config.toml
image_size = 48
num_classes = 9
activation = "relu"
kernel_size = 3
label_smoothing = 0.1
loss = "binary_cross_entropy"
residual_init = "none"
lr = 0.0015
beta2 = 0.98
epochs = 35.3
decay_fraction = 0.4
final_lr_fraction = 0
Rows from block 3 of a small image classifier, named by matrix and row number. Rows with one number belong to one channel. Each number is 500 + 40 x the weight over its row's rms, rounded and kept within 0 to 999. All counts start at 0. Numbers have three digits each.
After each channel's rows are labels from the 100 images, of 14848, where the channel reaches its highest value: "top examples" is what is common among them. Only what is clearly more common there than usual is listed. The data: Sentinel-2 satellite tiles (TerraMesh).
# convs1: 3x3 conv, stride 2 (model.blocks.3.convs.1.weight, 112x112x3x3, each kernel summed), inputs 0-111
# convs2: expand pointwise conv (model.blocks.3.convs.2.weight, 448x112x1x1, transposed), outputs 0-149

convs1.66:419438512460472440406429446454462443491474391502512498472452548424444498455509420452454485495511479465523436498476485565505475442503526536503485494457491452482503481494546538504502525539495473503592447524453368517485472488513480475496442454523444467518507512551522506446471465533496531507498584491532520530459508510517530489508539498521
convs2.66:560488454543518542532560504489547462489545548589505524535458502563569524621565544495480594527545560567541601530527471526533529551470616547520496498499495521557510471513525477514478508503530502528545574574516502542528472506485540603461502474516547436600557558514518593522518526528442533511426538539551470537601520501547498528579464510477460444499466553567586543527549517563506521513534534470533533561529530454427518499557483527507531540543515504468509
top examples: snow or ice

convs1.41:420451549532483589516525513415504425551379483523485532480486572502466542507459501568488525542577554528554549505500583533552551537527481513476548558463436528516563497543473520505499524530557530517496555560497449505495516512506524461459499469549510491522504497455531540521455466553504575482501560473531515511552526517569518511535531512504
convs2.41:426468501515502556476424491468395444345533468554508515508482470489500404512428524403468532419499523496505486501493409416501500453461547515492506446452527506501449510500493373413479423504494522494485495520396427540508479501491438535538527476508398452506481466457465498495524450511442398498441419520482511444503446464507445458459532533524503511485433527471520499475443483490465423513463435488454529474507511500471488542492512546489476519545515531413464
top examples: main land cover: water

convs1.77:502516488468479473477501472525486490516515477491481568513540486481486496473524466525485467470504465521429472447561499414494536478435454398487441552441457465517477533462572487459459413488491468462501513488462454472511475443472461466523445450488469414516439448418416479464484464495492487481444470418456433450547476452489435464480447491482
convs2.77:456522502517535514552526541436520508531545504532515532543558523571547492513460491531526486522515439511517518514469521503523550486547495515528533504494484505485411518548518535518526534548472503515498512536515542543506547471530497454475523524517522484533542537489463546511538545533545517484518485514518515458526504493524543445459515513529497551512581581494551540417507446512442506523472508552427552460555539545499472506479536535495541537514466582564565
top examples: flooded vegetation

convs1.97:572546503507559550548546496486562559499516556505483550543541468518561525517459544493502449477484489462498445515536465409501455493459480482533474486443525490445515475468481431468501562518514496514413515482508519469499566504512456493492576503482515468471439466442444481406556489405482480527434475396480443531494498479473435486443466481518
convs2.97:445534541446451532488424529486438554537530562542486509530486524507526479526487519520459529536443497540457506430543511567518538468530549566555572561514532548476445507556414524525527497483526505434478511491504584549526491455509527531514519523466499551458457582552459523511533546419539496558533549523569496489592517497485536491521490503505540536547546496463544565416494476485553530513500527557443509476503524541568480506499541508553533548558501520559547
top examples: main land cover: crops

convs1.102:446567496492564593514510523436553446528441455542437491557511501517555480542504464454469416470539536422560507515425499423558471490540463472492496449444419499486556447478440509541485503499530450504520495515494405494497528507531495483478444521534479487488505535524450492456485525572523483525508502532568451511472506517596490540545473515513
convs2.102:512482547524465480515431495477478464426551506486493578494512550522516547520517470468476527485489530511483501537603471487551584540447533515513528420426462524492513571514458431466419542504575560470560548494501514556472539480471481483518445532481480467537482506486491521503524503438439515512500530555547513547517515485468500450526499517463567596551549573497589528496520519516448520522543527547510502539462515496529515559508536471477540530517546532508551
top examples: trees; main land cover: trees

convs1.55:521514588458420502491478450520422505509516533522502437501512603453431388446523525461498498522509586525508498494452399511453497513499519501522515565563487547494521553546524562459528520524498543538461486560551529543537559541535471503518606510508543531531499538507529538522499516505534450529480443476520502464439542488535514502487490544520
convs2.55:478454505494500475481454480511383506466495503589537434479413496528483458498511494483438496474433521527493557485523471479489479418487495504482513480513451408499523478537479530509482473419477518465506508465415499556479481522445531530495455492474454495468482510455506479528483501500477462522452440489485477464513508518480481512494499471498484471485471411455476478497456474451510481482501418459488464429489484524420428497453447456525440440497467459458402
top examples: main land cover: water

convs1.99:456490403537565514522483616452547464488439504412497469501511446566518415532487463493474541526471460532493534526535420479514497488455481519499531529410469524496435546478463422513477533491464449528481478534525508514461531519523470512483504535483519490448487473509495486447485534426477483436475487513546506531473474402458515394540517484467
convs2.99:494491503523497505519412521514392493438512405491491511429500491539469421418410430475521510409401501452501439449505488457459538413542408457425577531515480502530508533454409481480543433514473511491485416487434495519415501515514487470494492470456380519469442495458428449478456442472499464518505437441402473428440379509506413457495476495501548529499529525483493500498482451506478422493456464544499530541528504486427497499494532509472528515544506503457528
top examples: clouds

convs1.16:463500429486528468503486507470501476501444539395456526512534428492529476483417481589506436432434508453378467493554575489491464466425471521489439534496459412436467503439524499453496477493566483515493496470476520456525511477498447468535466487471475465522490528429473486467482552480497470506455470501445468471513485501452416524522481491482
convs2.16:490529456475536399507471538463538474514517436545536495541526455556486487520491420532545497529473389527495483481438515459513479511529507543432537431508480525421466470515526524535529521525514476543434460494526532582422521475543494399477472472522520481510539485439472517521527508544522478479506369510449525456514447477482534475462511533527520530509510519463543481471482498515393520535492509493489498434491516494478452507479524524476486489466523526548503
top examples: main land cover: rangeland

convs1.93:512449518504486452552461509453518489455433540470549541382470496452507514507476524528481478400473525472369455518541515462547482574405527462566550501508450440456460474534500483463503507512535506497479527496445502483523549488494490524504500491490498462531472503447487526388535479438501505543446492422539486539526533522526499562521493502551
convs2.93:491555539514488545504463518446481564430548524594452531477510486589482442538477539552525464516484480579487522482503480543537579423487547568563512499470537538451494516534554493454463525519487524509494502506405540622491559531469544500466517546548464570501481538527481495550528565537539500554524450502482542505542459485495490490514506482534537555485589552477520531455501477524557511522527461576476491540524484499535431484443483502548455524533487536553555
top examples: flooded vegetation

convs1.61:521544492531526500506527523494541513518513531525485515539525477506524513526545518520484511473493489503494475437490543426508551519464435443519458523457455515525533514488461428495525491532573534409415559502462411446469449397468529393533436482530540417543469527451459486464504511483500510497422469429527423461520478496492477507525413482489
convs2.61:429505548511542526587500539526492500513506538525483520540526559530541485539521537515515535500496497540528553475459508504508487489529592518539515498492521515479487491561497514516516544540452539460477497555500532513513524516509493474535544556528498532558574552494488564516581522513531502533517525499575516510541508560480551505420527531522567536539517500445588537441487464490490477591480509558363572437529531576511442556505539545567551512523490566510570
top examples: flooded vegetation