From a checkpoint of a small image classifier: 20000 steps.
Rows from block 4 of a small image classifier, named by matrix and row number. Rows with one number belong to one channel. Each number is 500 + 40 x the weight over its row's rms, rounded and kept within 0 to 999. All counts start at 0. Numbers have three digits each.
After each channel's rows are labels from the 100 images, of 14848, where the channel reaches its highest value: "lies over" is the class under the peak. Only what is clearly more common there than usual is listed. The data: Sentinel-2 satellite tiles (TerraMesh).
# convs1: 3x3 conv (model.blocks.4.convs.1.weight, 112x112x3x3, each kernel summed), inputs 0-111
# convs2: expand pointwise conv (model.blocks.4.convs.2.weight, 448x112x1x1, transposed), outputs 0-149

convs1.76:469498504451556449547482544441461547515482422512499531510600537423482493491551446504490527492512443504543438458492532516538448502487496551472501411544509513571482482559536558419495481522471376457524521507485421399496439502461473471551447505497508432516524517514493470502457498505430505497459508497521547513551523515466448505472503513519
convs2.76:597565502486535535388531452495566515541531548499496573488513482486541499537519477539458502597557484521434537519507497449511515522470540534501497587502504542526503478550521538528495528463562543547524468474513458500519500541547452488465482450489538467523502501527486531552521473502541473520528564494501447487510524412519459509536401527421539441439546527562511455475517472444494543495502509523500468477493437504484438472492482481473550505469504620481568
lies over: crops

convs1.68:470480501417500460497561508477535493559518470455484494443462516478448491465530434448452458467492454445463431469566487516482483498452533486439446437471505547472488502472490511460456442508453427498481513504499466501513444409497545534482489496473454501465549458557526534525553594551563537526532435525558486528436548521540583541530537535535
convs2.68:477662537503532541517485531521582519518602451553512483510541522541508521473502531490514466505476513592512521494469513465502480530521519512537453571530437395452551488521522505512516578499445721460477495425540502630494495481484460463467512549527507566593460494518392534545523564529533479536546463496535490528479497526491526505501514569548542549530504458473500505500516495517566523610521524502498506487540519497491514526550509546495534533466522645549508
lies over: water

convs1.74:491474461506369498342556495476542497532503481461447451476331515519507469474453549471488444516468489429485492500523470498501496488507525515541492516467491545534514512477505517510520518550552520439523526523539541489492503438497516541523488529496484468507531486526526499531526562502497521537513482527491462514354534511531481497495526509554
convs2.74:555604446499528523530496517503539534525620538529461498497543499498534505491533522515527509505503509578500513484442493524494504522511528546532436558477494413546546508557536489497493527491486670537478518527499510693527479560506495456511496534506524438604518513537472557535469470508495498449495511494574539561542514537423524451507517600526526491472475489530532466477480510498511522519484499506534527480471495422474503523500535559511468560522481654515532
lies over: built area

convs1.93:495451493514524510518532506527544470524530508544505489533531477493499557488527527524515494525547492498504489564500552568546532512525515539466503503557501502480487523553482480441512437484416505438462480458492463458459448495463442424484461436441452452443497455454420498421459456522504486414427443413497454493447470431409538490495422483480
convs2.93:526548513511509485471524512506521531518578513575526547432447523470558533501556560500480510511511570607489547531545516476502521522507537618575480512478499514447514507535521536498517585488545555495530567519507518599544478537497497527480491539501506484553496546523510518551501553489553517556505492519588509516563514458510548534530451562473484503449493462502534429448487471512499498560403505504485504502476531544471441497497509538431475526528499628467506
lies over: built area

convs1.32:469369546453550499528484441522509451511431518456532510494507441452446501450502447443517491519526482558506522530491492477467525504515489476494498486473508477475516531487483504523490387407549482547494507497500504543471565439515497488499530513529402530403479526554532543534515449493452497513545536582571527508541530566552509523564560522489
convs2.32:486554538517509508502514577473514514489582561521516547523487570530568554568559539505516508518495573543524511486471512573521503513488513560534552537552493513517524485535520498480541481566461633534489532493467535631518511510535549517514495497497523545623557514535490570537510521533489486492527516499555535525545521540513455500512496605510550520522544530505527519509505506422493465546498472534493534501471424528565543521524554548555521528556556603524522
lies over: clouds

convs1.87:515520495459466420421486540411475525445535451482491512462503530493451491456493483347527560492511547527436513538475460474442486522561416539494513500465506507497523481535513530473468488457532384481527511507424460454434532492486533483521453468445471463512456480532487488473530519490493539442500466461489431522477506462516590493485502505451
convs2.87:467550534453529522509505503537493503523568515527473487505504486553483489500526540548523455485507516588466541469495519530482519482504511530482526540552566528501479524494517540524486543487481610481479519438501528610514549502535499534527514432519487534536496559492542535509439536507484509529512505413479566529553537561462492503481527557534552507466532533488576519544486525456529525589486510440515565518563513495544540546586521545518498507507505597507578
lies over: crops

convs1.50:444453466441455488487563440476549458460511447412443483476466469473468530468541543490517380526529426477451494543482522474481520487488461495527489448502464507497516520475499541561558523573554413551565556547526581469490536485529547541543427530558510463498511518508501465532514527434479544510456503456516528534495531540470458530486466539541
convs2.50:534545468483500489464502508457527535532608550517505523511483500515523513466531488516510558514501468599455502502506503518510515554509512560566519519499495461546516493533520487524495475443521633529498543460511507674481474546515523474504522496490527449560444482529460491547510509490514453533516484506555511572545512508415510490534482609499506503491479526536487468510498531569528519556446523477542555505491496425525523499543548526532488541531539614509491
lies over: built area

convs1.94:505487510432491473441442524481452522466505486470534519494486531499453478465471491426519556502534580515434484555558518494487561492518503542495529466502512399486505542540481447483448581431488395464500449450488509500529467523480535443466412461551550467477563449519501495493509534547573502543549477459479466484491458393516537470459457488499
convs2.94:511516474497551497546513508503488540474598487532457475541510519486545484481539537511494491487486516551505535563540508488563529494513522559514510509464531447454463509449544517513509520559534603510563531487488513638485512533474496441488564464511476502563548538471475512524422500528496474516516453567526523545509516516452505467511472592507538506470469546509619476512488502498532529522474517436505573519468520472513538500566463507499470526483498625488574
lies over: crops

convs1.28:510478508543422510416463456486471439410412530527478497469414439532529437453402430474535506468459507500505577496471482452516497519498513518492503570396515533504539512483450511513405509519554562474498396521432484515462504455519496515516510535474516507439535529537516492522533494534480541530514527533540519550517538505512504522509542505543
convs2.28:474612568476520537589523585552554612536613571512503568473575600522590558538537590526522613506512576535569507512470508554475487539498556568552565574531569537505549539535494556525546535498489634431481520591539555602554544557540517520556533547500528579626530480523559551540471533514548549593504572467584541531525547547558541544515496589507478528542519443455455545475522466474513449574527464476451469466493499536438481520511560541515499525551442608466427
lies over: trees

convs1.31:442482394506452470479567459506513510468587436425419449402472538495482472489513517528477480564510467422445465559426494431446524511567456533521458520481498559491543531565450499467407445508480495547494520506475509505459452477497501482513492494475458501537465544474500449533507499447508545442480498501437463527524512467510474477467530537491
convs2.31:497547486495491518433476511489472550494584586540545540560526533511520532519546589509458563516433448541444533500510492485517511518495519575550545553515483455525501537561498499506493549453509596448486535436496543572507494615539535522516499564464539505522480600544513522536514535465527525571493498475560456533567523490456540512515502572434459525498532515514463525423454481494506521586540491525501461500509503492454488474495513508534452500469441612534456
lies over: built area

convs1.55:531527532495514564514485469560508486539450541538531537529484479498489530555507504518527473430485486512476521516458539447471467552470464470485509482447507427483526447450422480487429477478459498494495464487469469497512486478506519423510496493518497512412565513541533587531548462570491550535551524571549540556537568522567556572601526560561
convs2.55:450604473454536502508515485492527493566603529550507573520534518524546530475570470555518486514484496566489535453483500499466488530469409541528480545516436474436487496545462525456478511567479674495501543455506490622523508493516525508510483507541523492565501487524426475538520509519512527458482502483527487502513522485467468505491504580518506488525538515470493539490521514505524457635518506555488510477519511550511494509510537573465492518479488681526515
lies over: clouds

convs1.20:450426483515496481478520492472529460423480498517457386506464467479505484430415465478532477512517505529500552535537503541517538504538529510519533598519496554426510542522504542566488447443553580539523487540571545556513541493533511555529540538546459524452491453520522539477486589526556514550536490514529529507569506520486588492526537502469
convs2.20:477526513532503463538462530503483483486532486508492553503491565442528509527530539503524563503502548467569551507530475530500496466519542561561533527504498522404461517522519483504516538534476582437481543540462518516490427568507526520531445548505469498561538536513513575468500480493561513542472509535550521543516492586504515534490490553512520548514473509415516521477500493473479432525512481546467515419502459486546478575495543525519548540562547588470519
lies over: trees

convs1.99:415342529493525496522517504504514498488491534512545430524481492493481484467513549462452413564537480564506461557522516507441473504546498482497426510541476432457489487528537497523562446487569538467506563539619522516443582521474517548499513484543395461525471506555505543526494476490504500529514537531539518505519509520500515480511545487492
convs2.99:504543500427468492535482547510479503486584490488455502466455509479513479493550538478485518470467532522502524511492486516466512463479510586511498484462473450452494450501522440467479497497475673500496529488438486623484436538463489488504501491463474513592485512496472525500487472487478443516479488520531531553528501534497460459476484555512507448459514521481574467503467512498507462514484482482514547472484471450564513503554465509497486528506511697469517
lies over: water

convs1.102:471484446473442513451535540504535516481522491512470441491424521522505522473488516463471530542513457461476455523490522520494483491531472510472435536538464518495501508513513467493511395531448493479478492467528497479520449369473499461462417515480356461456531390553511529510499545573555532532548395476529511538436491485498504478500511502513
convs2.102:553606473488517513548505536477508556520613535527468505503525501469555496522518549499496446477470582595515544514516523393509497535514486548497416551466533451470502485483517523516523561508530655487512545538500501670500503573484466480433475508497480465609542528541475561531427466521511474487531475529546487470567506479482507483528424584469496485437517501530541467488460454484472486566478525510503515510509528420479502514506452537483479548485468628477560
lies over: built area

convs1.89:496499460412493489456525478489523454519489460441461492454474476462463506398460417400487553469506458497452464553452462465501494474499459531448458428473458479421468479520489460495468483458564379512500489451489474476499550502486497479465479439507501493444475604481504525470467510466540498478481578508531439476559504560497538551526503487500
convs2.89:542487540497549526519487570556470483478547479500489504510497576523513495467552535455521524484496511531543511481503549506509490514507552524456554494524515538479475507480506519544486535521519555530516502500526407570530552472516504444547493418521474555523510481532525508554492487489414524575557505483435568550546543533528392536524538547531574516470541531528568510568469540439495499508510517428540525521544515492540553573554483569495527536542517570469528
lies over: snow or ice

convs1.72:375407522433512460508456491490451493496451483487515458509475503436421524527511478490491481492544509502494421473568526580534491511486569454485481469497486521504472491471493523387530422431426531478451551488561428495512459467474481539487537512472439505547506535510501527546557490506412510475441505548445477516506531527529509517525543528509
convs2.72:534601485514507541492499516506573560504565508481501520492548512501520527473497495506444490521541515455461498518478501482526537529478556558509471584455473446497540543528523536531488507505519640514520495412492542533545505591487504451498544582475542472558469482527435498549518497467535497505484520492555531547450522476523515531508482575470514444435441547502519452537427475523588549552531482514506508516430508510524498452575466533516465489450478642478493
lies over: clouds

convs1.40:503541514465353449368492468449456480450467517479450540472424503462460484509454470450512509475500552545464521528450506456515499540481464514461482478478520410504521495479462480511506594553498539501513489493453507504511523513541547442491501540508586511466523467533475501482505460506488515490499516489519426524368523514484524551558455517497
convs2.40:377507488460518476454484421512498509559578532582511476488500487527485529529549510547504419498495549607495554416465466490499536533473436531522533553516536491487423504561485507504425523512471584458468579472516499601607553472513508538514488449519499520485526473524535504519493509511420518508483505411568532519522500523472435512471527508510494499473490530440495547545454524492478484612511494475458567507534460492499500527502571545517427534483450605499517
lies over: crops

convs1.81:433484536438536484552402488495451474530347502498531535508523468422439555524546497447471465424443513498506479375544493532478418513482501484523442503461506501512512419477513541496547470441541575482522469515570505523505501515507519551515543447452473522467512503524502498531544493479429540479466515500478525539520525510508512530510501531515
convs2.81:482630493521539537498520553548590560533569522517514521551538547508480537498476482542485476540516512475475502542490522510528487538473514545490476570484455466503533501550543541486470531509450648514538485432470555542543516532479469461522536530535546503590451494531492535553456487505498454497485502515560548552481499518532468498496500602487534449451505495463513524523438467550531557558524497459496491518506509531510476534526495540544430467465479671451496
lies over: clouds

convs1.98:511517501449509448510478587450438549462544452563486471522515529491466510463510480459480514538528505550501521507487473541437445514511421507532505508568515523520497461531604460413539454466454425529424513433429414417480473466410454442468513521483473464545461499474495487477463445453436491457462506500467494491520507533489502482526496523461
convs2.98:573555529467483573458530510496501574545586565559464557492509487499530492534554568518475558511515577605484543528523526513555519523524537571569554589501515511484546498526516546534519550423546572505529537501496567594526519525502416498470515522472497504565497572562502566536507516487495442560523522517574513508541514458540527532532434575462512519443537494525560484511477499477492492493425509531517502515469454496514428482504466515451486503495520541440542
lies over: crops

convs1.70:521455546490534526501517506539505508583489520490533546486479502489485532473549434418489479491460447497509456502556497500489451499488534506455472483451518529463472477513493524500508362483460480510475517525462477515508453350504535548494551525464421538524538491592502546518544551513500521507483467573552465509430549557545504546565563531532
convs2.70:477624484365508519524486516492570488492594480530494470490512488505500493511501506492510477521501488584506529498504505485506480515498506514504425541531462377475507470538530474483494545480464712490500505477507494645504508543513469435456476530500522468586505522492378535516526528500489467532495449496541497541474481485515541510481502558503536532539475486500553508515522525478552539566508499494479507457506498440548492480559511537497487510511522710519528
lies over: clouds

convs1.35:464488487456463446476497498480456482429547409489458434449479492439446510481525453460437492563525527496520450540492492492472486510504482494541431531501509552522499480510493419475406484488392491558457485449430463499476376485488494425448502521534494503514512578538539534548530489464513546485501545531498490542533541530517512526563534555524
convs2.35:509667507524515530528518493500551582544592563535547528567557551527565553529592578530501565527516558579459549526522518553547530563498490559529563636558507540506518527562504543525509589505544641481525534506529534606541518579549520522534522542504541533586489568561533546565525536492485534503522536522601473537544552548478538537528533590489480501555532503519493551466520518500518532603545526486523501539513524556482525499534524571512501495488497568519524
lies over: built area

convs1.88:498493504494465520471502363541499364531547510434485496486467407506492453528459504524396479537477525490534512553460521451456480512517494508516412489452501508504512473520315385523474525538494523527503430472539525498531493509511502453424498502543528509515505509492505512511501499518526507494500504487487488518457485493491478507513480505508
convs2.88:491508508496444521514526448517508512487555526497502492392505516515554556499560518503486477499496554545518562463530478532390512542386504498585506562498521493518531502493464523480392509523482573494494515518453497561537469462478515531472462418397514490541504527519531543517426517453429534479491546410522446554535554502517431545510429561411493474532497499476559510534538522525522511464556508464475527541438508493523509435477476554543483552496465647476496
lies over: clouds

convs1.84:474509497487518479473423493485456517462403467502517424467487512458470480462484405481550520451502558468533546448510474494562557423446533500486558455487513481517508548462440534495471507438507407493523521510404501552467495454532541493511498464517462530423488466484501533514492478584603510491567469447494475521452493453454559498510446514493
convs2.84:514575517523543518526532547540552559529601486493563470532536487515570527507535505515533472504566503522527508525526543523533525546538460556529519557532568499530575490437547552508557509572544600538524493503529533634555510505516552470509538426515527546577522541524460519532434527532523498529535518534525516537542535536542496540523481622501588503538488513517544468543551524495543534533498556450531546503508543516553558536549531557542555551530529637534564
lies over: water

convs1.59:535468565474497532485465510564452522522452557530561475498403527495467516508513454484475479484433517510534491390463451427434455460412451390516476489412488497482464454393508469524489473414512524547465512478556541518528509480484508516459519486498504501555505484523510542514533504533510537475501487508492467536455523515513554559555492563525
convs2.59:515632511380513525452474491505518476485559474497456480513513488501480498489492441448435444463478461512476505528523506442531509510498455510462449564470388403504475459510474461493498536431488669513531487390442487561482457512435465465441483497487454476504485466462401433514468492497455483471488472531511454538469473440525490516477466530465517530486529518550517480527484521478571493542536511503550478528461481481533486465530513518510483525425519676482526
lies over: clouds

convs1.101:477485494469490444504480489494459510521433457488489481419509508405470485418541487443478511558498582509545533472474463456438528421422421486521536493466490481540488491531499521485525495490531461553513540484539491472513559499456488458535393461656454423512517495498500557521447493484547531502496486484523498542476503539464539512529515521549
convs2.101:534635505461538537458532521502559518547606499514520502540564489525579516492564518527518450487548481545476485533494533531528516536508449548503488579546502474538534487488557537539530537510514630554528509462535506615530510464540493488480528487518511528533478528525419494552473510540515477477536505534522472555557531500513520534530470622487531518533534524541513460533533535515530485541506545480552573504510529497553547525576455524558537546490534656517512
lies over: water

convs1.109:519470497481426513463549501518521473498517497493501493559425496529505583525528539507457425537539514493500452546480527486429473504512430507565452508532471484530518487543516451448523451512466488443513497481494491400460446440452455456501350475461439376515542517515520493522492512487433524527481522434508512529462526520470497522500442522543
convs2.109:517586512517485473479500490475477512489572549540507561455519528455536502487570543469484476491484543538476563517548496500500545528518503624544504523493503491466543491470491494517506542443547603510530584489494477596550548541533494529482493517494491483564422563530487510567547501476513489522505512507492484514532515488488513545517464545479505530480572574523475497472490505542527492578502538550523529522520557503512441485516481535450483554484490635488539
lies over: built area

convs1.18:502567447568510518532500535479476513518523485532473544518539486543571542511551471535506447495500485462525468464545498563571466482500548543466525522549505576523456497499518567464551500543411506434517493541597463478472402528514540558548530541434494491442514395506483492498538587537502535486518409496540472537471504460524527500486521523514
convs2.18:544529484474494507460516506477560537561594533507527517455457453411557533535517534483462493524494531592512498426439524408451451533514521519488426509514537533491527463527526529533525554497495566466419552517516418602483486546419452470464474453488532528560515521495414572543523459498523502517539457459571486504522526387484484526494476603456536533448508469517498440464500482459472519516447496500487469440469496500498426436489477506485519533521509608445516
lies over: water

convs1.60:497441513469535467530466456449510488468429449479509508475622476472492460458490475458508513495463531462533528488558500513574519530516582559504529510526490508537548534566437505490462540533471490479478488509501526535494456590528510527459512547482541528608454547541543533535378465532508444564498546493500562468570474525435489495486494466494
convs2.60:474528508542487578457523460510512534514496448501511545520509547472556494408456431555485493520531410488505507529479448521492474506499483454517517547527454512552511570505455512522470559550494526464524425466529525535509509526522549542511497532519518468498431489493527474512506500422499550504432507472421528492462512524532518488514511525532566426537434486482509537541529557515561530496515497462490440537530534496570489492518586456511549421423496622524492
lies over: built area

convs1.33:482561527470520486526455527474462533520464490494530565506524541467465462546503500486507477447488533510499534480514518527498463535494495514475539531498509501494505458476509543432509522486418570470503502499567441474556440524486492491548507471415544500450477398464446449442485550484424480441430418458489424484382426429482504477464465460462
convs2.33:571478529478523490466494479479531520565569557508477498434461547490549492551463508533488497549541507527497534448457506490501486516526518469469520509528532476519479491536552497502509485444497532529447548523497461555508531540503456460468495479495513525515518490513438536534480436551513442519515511455567476494518545428530475501530439565471549526489538513543585473534486509454478516503429492525522563479504432494505445518467510550550518548534510575443497
lies over: crops

convs1.75:536507561511484469515535452506578484495420564477505488408471519459487465496480529505535535383450537497562591505424419464520569451487495493563579506374485497478509504499478524494518557485467487496478505510519503483562524574514505514516469503557549494483491494512523514510466481483494520506484500453486427534438456445492533536552429516499
convs2.75:508623512472515545463535496544564552534607445542534464526575460518533496449520477540521486530559464514479509520489516540492438533510492491531523619522490420564566510472539511516524539501501661541503498397517463630565512458548554539550455500506530521570508491514500483556418524527525521550529514535542530562524506541475449492485542589520548465489488470537535522503519519570522526520510531482522546526522548500483508530549545524556500511454500707539475
lies over: clouds

convs1.45:484461498431522476517464505470463506502443483506493535492517472460415501518508443473536464466489490548470578409453423459443502506530450476505497497472489464490548529481538488468507424421571517495481482479514422520446564455497506444465532491467450524444509542567554550589566479486463534504529541573532515544535539538575489509540552539507
convs2.45:469610561452544514550506547525510534519608566508487577566520609525594564518560505494503600490498568578521506465453529545506489536486503576527537584544500523520571483554466522487513533551454634515476515510522523625477514500524486524524511508520497540610528491538519578571538506499476480476516500465530518549586509536529501491487514604538544520519543516501511538539478521444524426584480502522513497494505457547525497536510545564532508480534499602489481
lies over: trees

convs1.107:460509506485482486529532469528510532545523520420492451404457541471462483510543524547497516561485555471483482484371454395457562482526440519483529502448510480438523552549420514450393505516511449524453549477495437500479555504488486458506439471500480470549484554503488497532517519447556546472489522460459479541482483428509507521489465542490
convs2.107:518572514465473515407490526556486497491615542461521522525569482537561503474541508508479549546479420503456525509521529521484449502510471527559505522539481433519530487468532484495511470485507639472489546316515497607550526591563530499529530526427549560501462521504431505549483548472518493520539501510557470561545522492461524539528515618474506501469525503518535459509482472533496561505494503467513481489545547479477536485514479496565520478418459684532430
lies over: water

convs1.56:486444525449501468497423490503465466546412514484517515463497488435447484539507464505498485404427531496552508355557454549511448462503534479488505496435468529541484399515495531446527450457515551482503550474580474467472517461441479506513486445500437442545483493503505529527507536504499544510462517487513465549396499537466522517521502528505
convs2.56:534613501528520523457513550520575559518587478498529527535550512523516542505476476529505459492550494495455465533475524501547560517502529564453474581523486493554533499542529528515503525502515627554530506450478553558529515515531532435512566573509531504545473488516434503547475470515496478489495562544540569572478518518542484512523487566494522477482519547530476478531508526540578557523522459517527530560472459496538495563552479532550503525415520649522523
lies over: clouds

convs1.48:545586488488377479389450529473477553532483451529463556477428576455477451523457514568516519463499504471473510491506491491510480521511484509422507499491498486506513479508517508428468542483439506538510517479393419464561462458490517458514530498527565533558477465445485435474505504467446545504463488481464441550433492481485464488460461506485
convs2.48:589584516428540517443495470536506496546589535560495433501491473496538465523517462529521528498548457577479527515539517414564553522518495450523506565507502438497493489538492522505494511447577601496521479458498521594579546516527454441447451473510480471518501528558454504522418502515480476603513503527534475479505492456540503528573469569436500496492528527558528520517471492446482513545497512515492555534469449451502462510481512519487449519507484597462534
lies over: crops

convs1.36:461441499528494514517511503508504511518497487508502462481484505514523472453503500485500485526506546494532493500492469532539515348471527479527510558527426538521377518481505494421530507533422538400446503470521426460403463529453468426496409522442489442456468502482463484486468512462417499458449500489415488508473496479450486513532501507500
convs2.36:535552527493510489457454486500476566589567520521461533507555501481522468574477474497504457423487485533443472497470533500479486493528461557535478550496542501495554518484548532538531447423495511482473493540508494536524528539494477515488452523503430494494556509566442494480593529533575470516533454497600529491504449465546514532488464495489507530403494528476559466490447452509485430522434520544496543431462475503500478501519427472537461470492471571442508
lies over: built area

convs1.53:453428512458483476484432482474417505456435460508536447465475503468459470466471449459538484492496517525469540509483444468518534484495508472499536488466496474421478538483455527569489521452558538528556476546535547563469533502546564522518540436455496557471420493438505498521500506577585547473534484496467446540460437465479588493502477550421
convs2.53:475494576508497471528484560537507573521502561482548477514470539493510572584525509514512460531510530501520510497543517511529458543531461547554559536486570461462568511450517526477565474551495537401508545549496568565562481505461523527499539447486509576554553543531427507526440530519503486522530534534543515538547499556556482579495491566515569519514456482387527511497530464484495511528510523456461520405490505550572539517495552562518528501544541583523541
lies over: trees

convs1.85:522438525491512508504523501512500489536462541498512463515431509516479491471491460478535466487549430551510550531432509481455481499494424470541529468505483453506509455497534484488489455480532396479487558455424498350490572428417407461513391491519419376475495515526519481502496503503490496519492543488518534505516496528493501494496487497507
convs2.85:497504540429476535495486512529469539482580533506436547435477555487506456538548556472518568475461555535455544494509495559476485460496516576534461495503497514534542487474498458459517512444494597544507512489429427615507503508522506507548503488483465537557481517514499533525491516493479412533532475512541510565544456547516432484442489535513551512446525507493516479522494523480500475548526487510519546503512486511568509528562505555514536521513539602437537
lies over: trees; water

convs1.22:550495482515506503506397519483431512474517526527479539538562495535521505473475502494421574439502544549541519522481509502462342479543474527564451566510485537548501336544536459493502537481519517463508493505512507457464516551441452432527433484516560436571494539522505521505504486480514508497510535497501514514541510504521534503507514508491
convs2.22:508480518470470480476470464489470514522498535465513518482528462475484497557495479484446478499486482462452514505478436491472531472504493522500494498505468566524520470439493467464516512516496488514516518515470533469490462475488472513517461501444463447492528520494554537516506471444462459482425491479544501487539470489525540481487451463446468444444471452511506437480485510479480501461489485492520466503489487517499479445532445466456501507485563548410479
lies over: snow or ice

convs1.38:531435555474500513486464525515395491461395507525544507523465475514507532451545413442525438437520492550486567484470482491456497486437437438552516518494454485506512444415537523538547462404548544526510512511563548414452549455500492532516439463559463420463461501506474512483487484477475506473448513504520497506494504544462529504517511500470
convs2.38:546540532450472517433497475470501548535571516498466550488515616518576497473508497468480545507494510528491480521502452566536510502473499530579589531515492516528506559521487477466504537399535585514527527462471555577491504477496429493475512548462490531525450493500470550542520530452501456493467512512537497502531486439509543520517429591458493549494548542513503445519505519513493464485502503505516539515479425517547481464533516548527520536498538553428475
lies over: trees

convs1.27:529521493518526530500531455551529455594536509486518591519541497510508533543508472540526497536533420501368519572549526500563562546493566506454510506481500474482486531529425517510438494470482555519501475504395521547514498493532529525471546535503527541416549444450525475475455512603501526544518456505568495519497524540469541521457508523497
convs2.27:423474499500525457485442436480478377518534434553513516514452432415510565506549486521519507478517559543530555406527493435514559511480478491545503464466530503453425505513505518482452548534479521490445542486488507559557511473505528491547414523535478474525535550489551527459519507491500539536488484433533540519533512513492496546500540533518518538511480549453578538544485512458449517547514522529452514479528500489475478526471556587459445575570486623492560
lies over: rangeland

convs1.26:516520507560494534473498402514511385496493482471517499457467369547560466480439543498466501467419538443484478524530481527493467479497495485539437534433499560517503484478445514531538542509524544549545377549513525516495496511528552524532502551523536510517551509453515503513500544478546571518533504519520528564498539545509555542515518555561
convs2.26:487541515470462501477507495526518552561532513513466402472480489526530539522494475535501468518521490539483462528479424517411440494475516504514499532487513481496499496533529531506443532469506561480506516551499454558551541450495486506492493468437503533519539481503499489502411528502444520493425529429530500492503547495512438472500522537505428508509487460497452523460513476515521489488531495401467433499481510536504429469447505486502483514450413664448392
lies over: clouds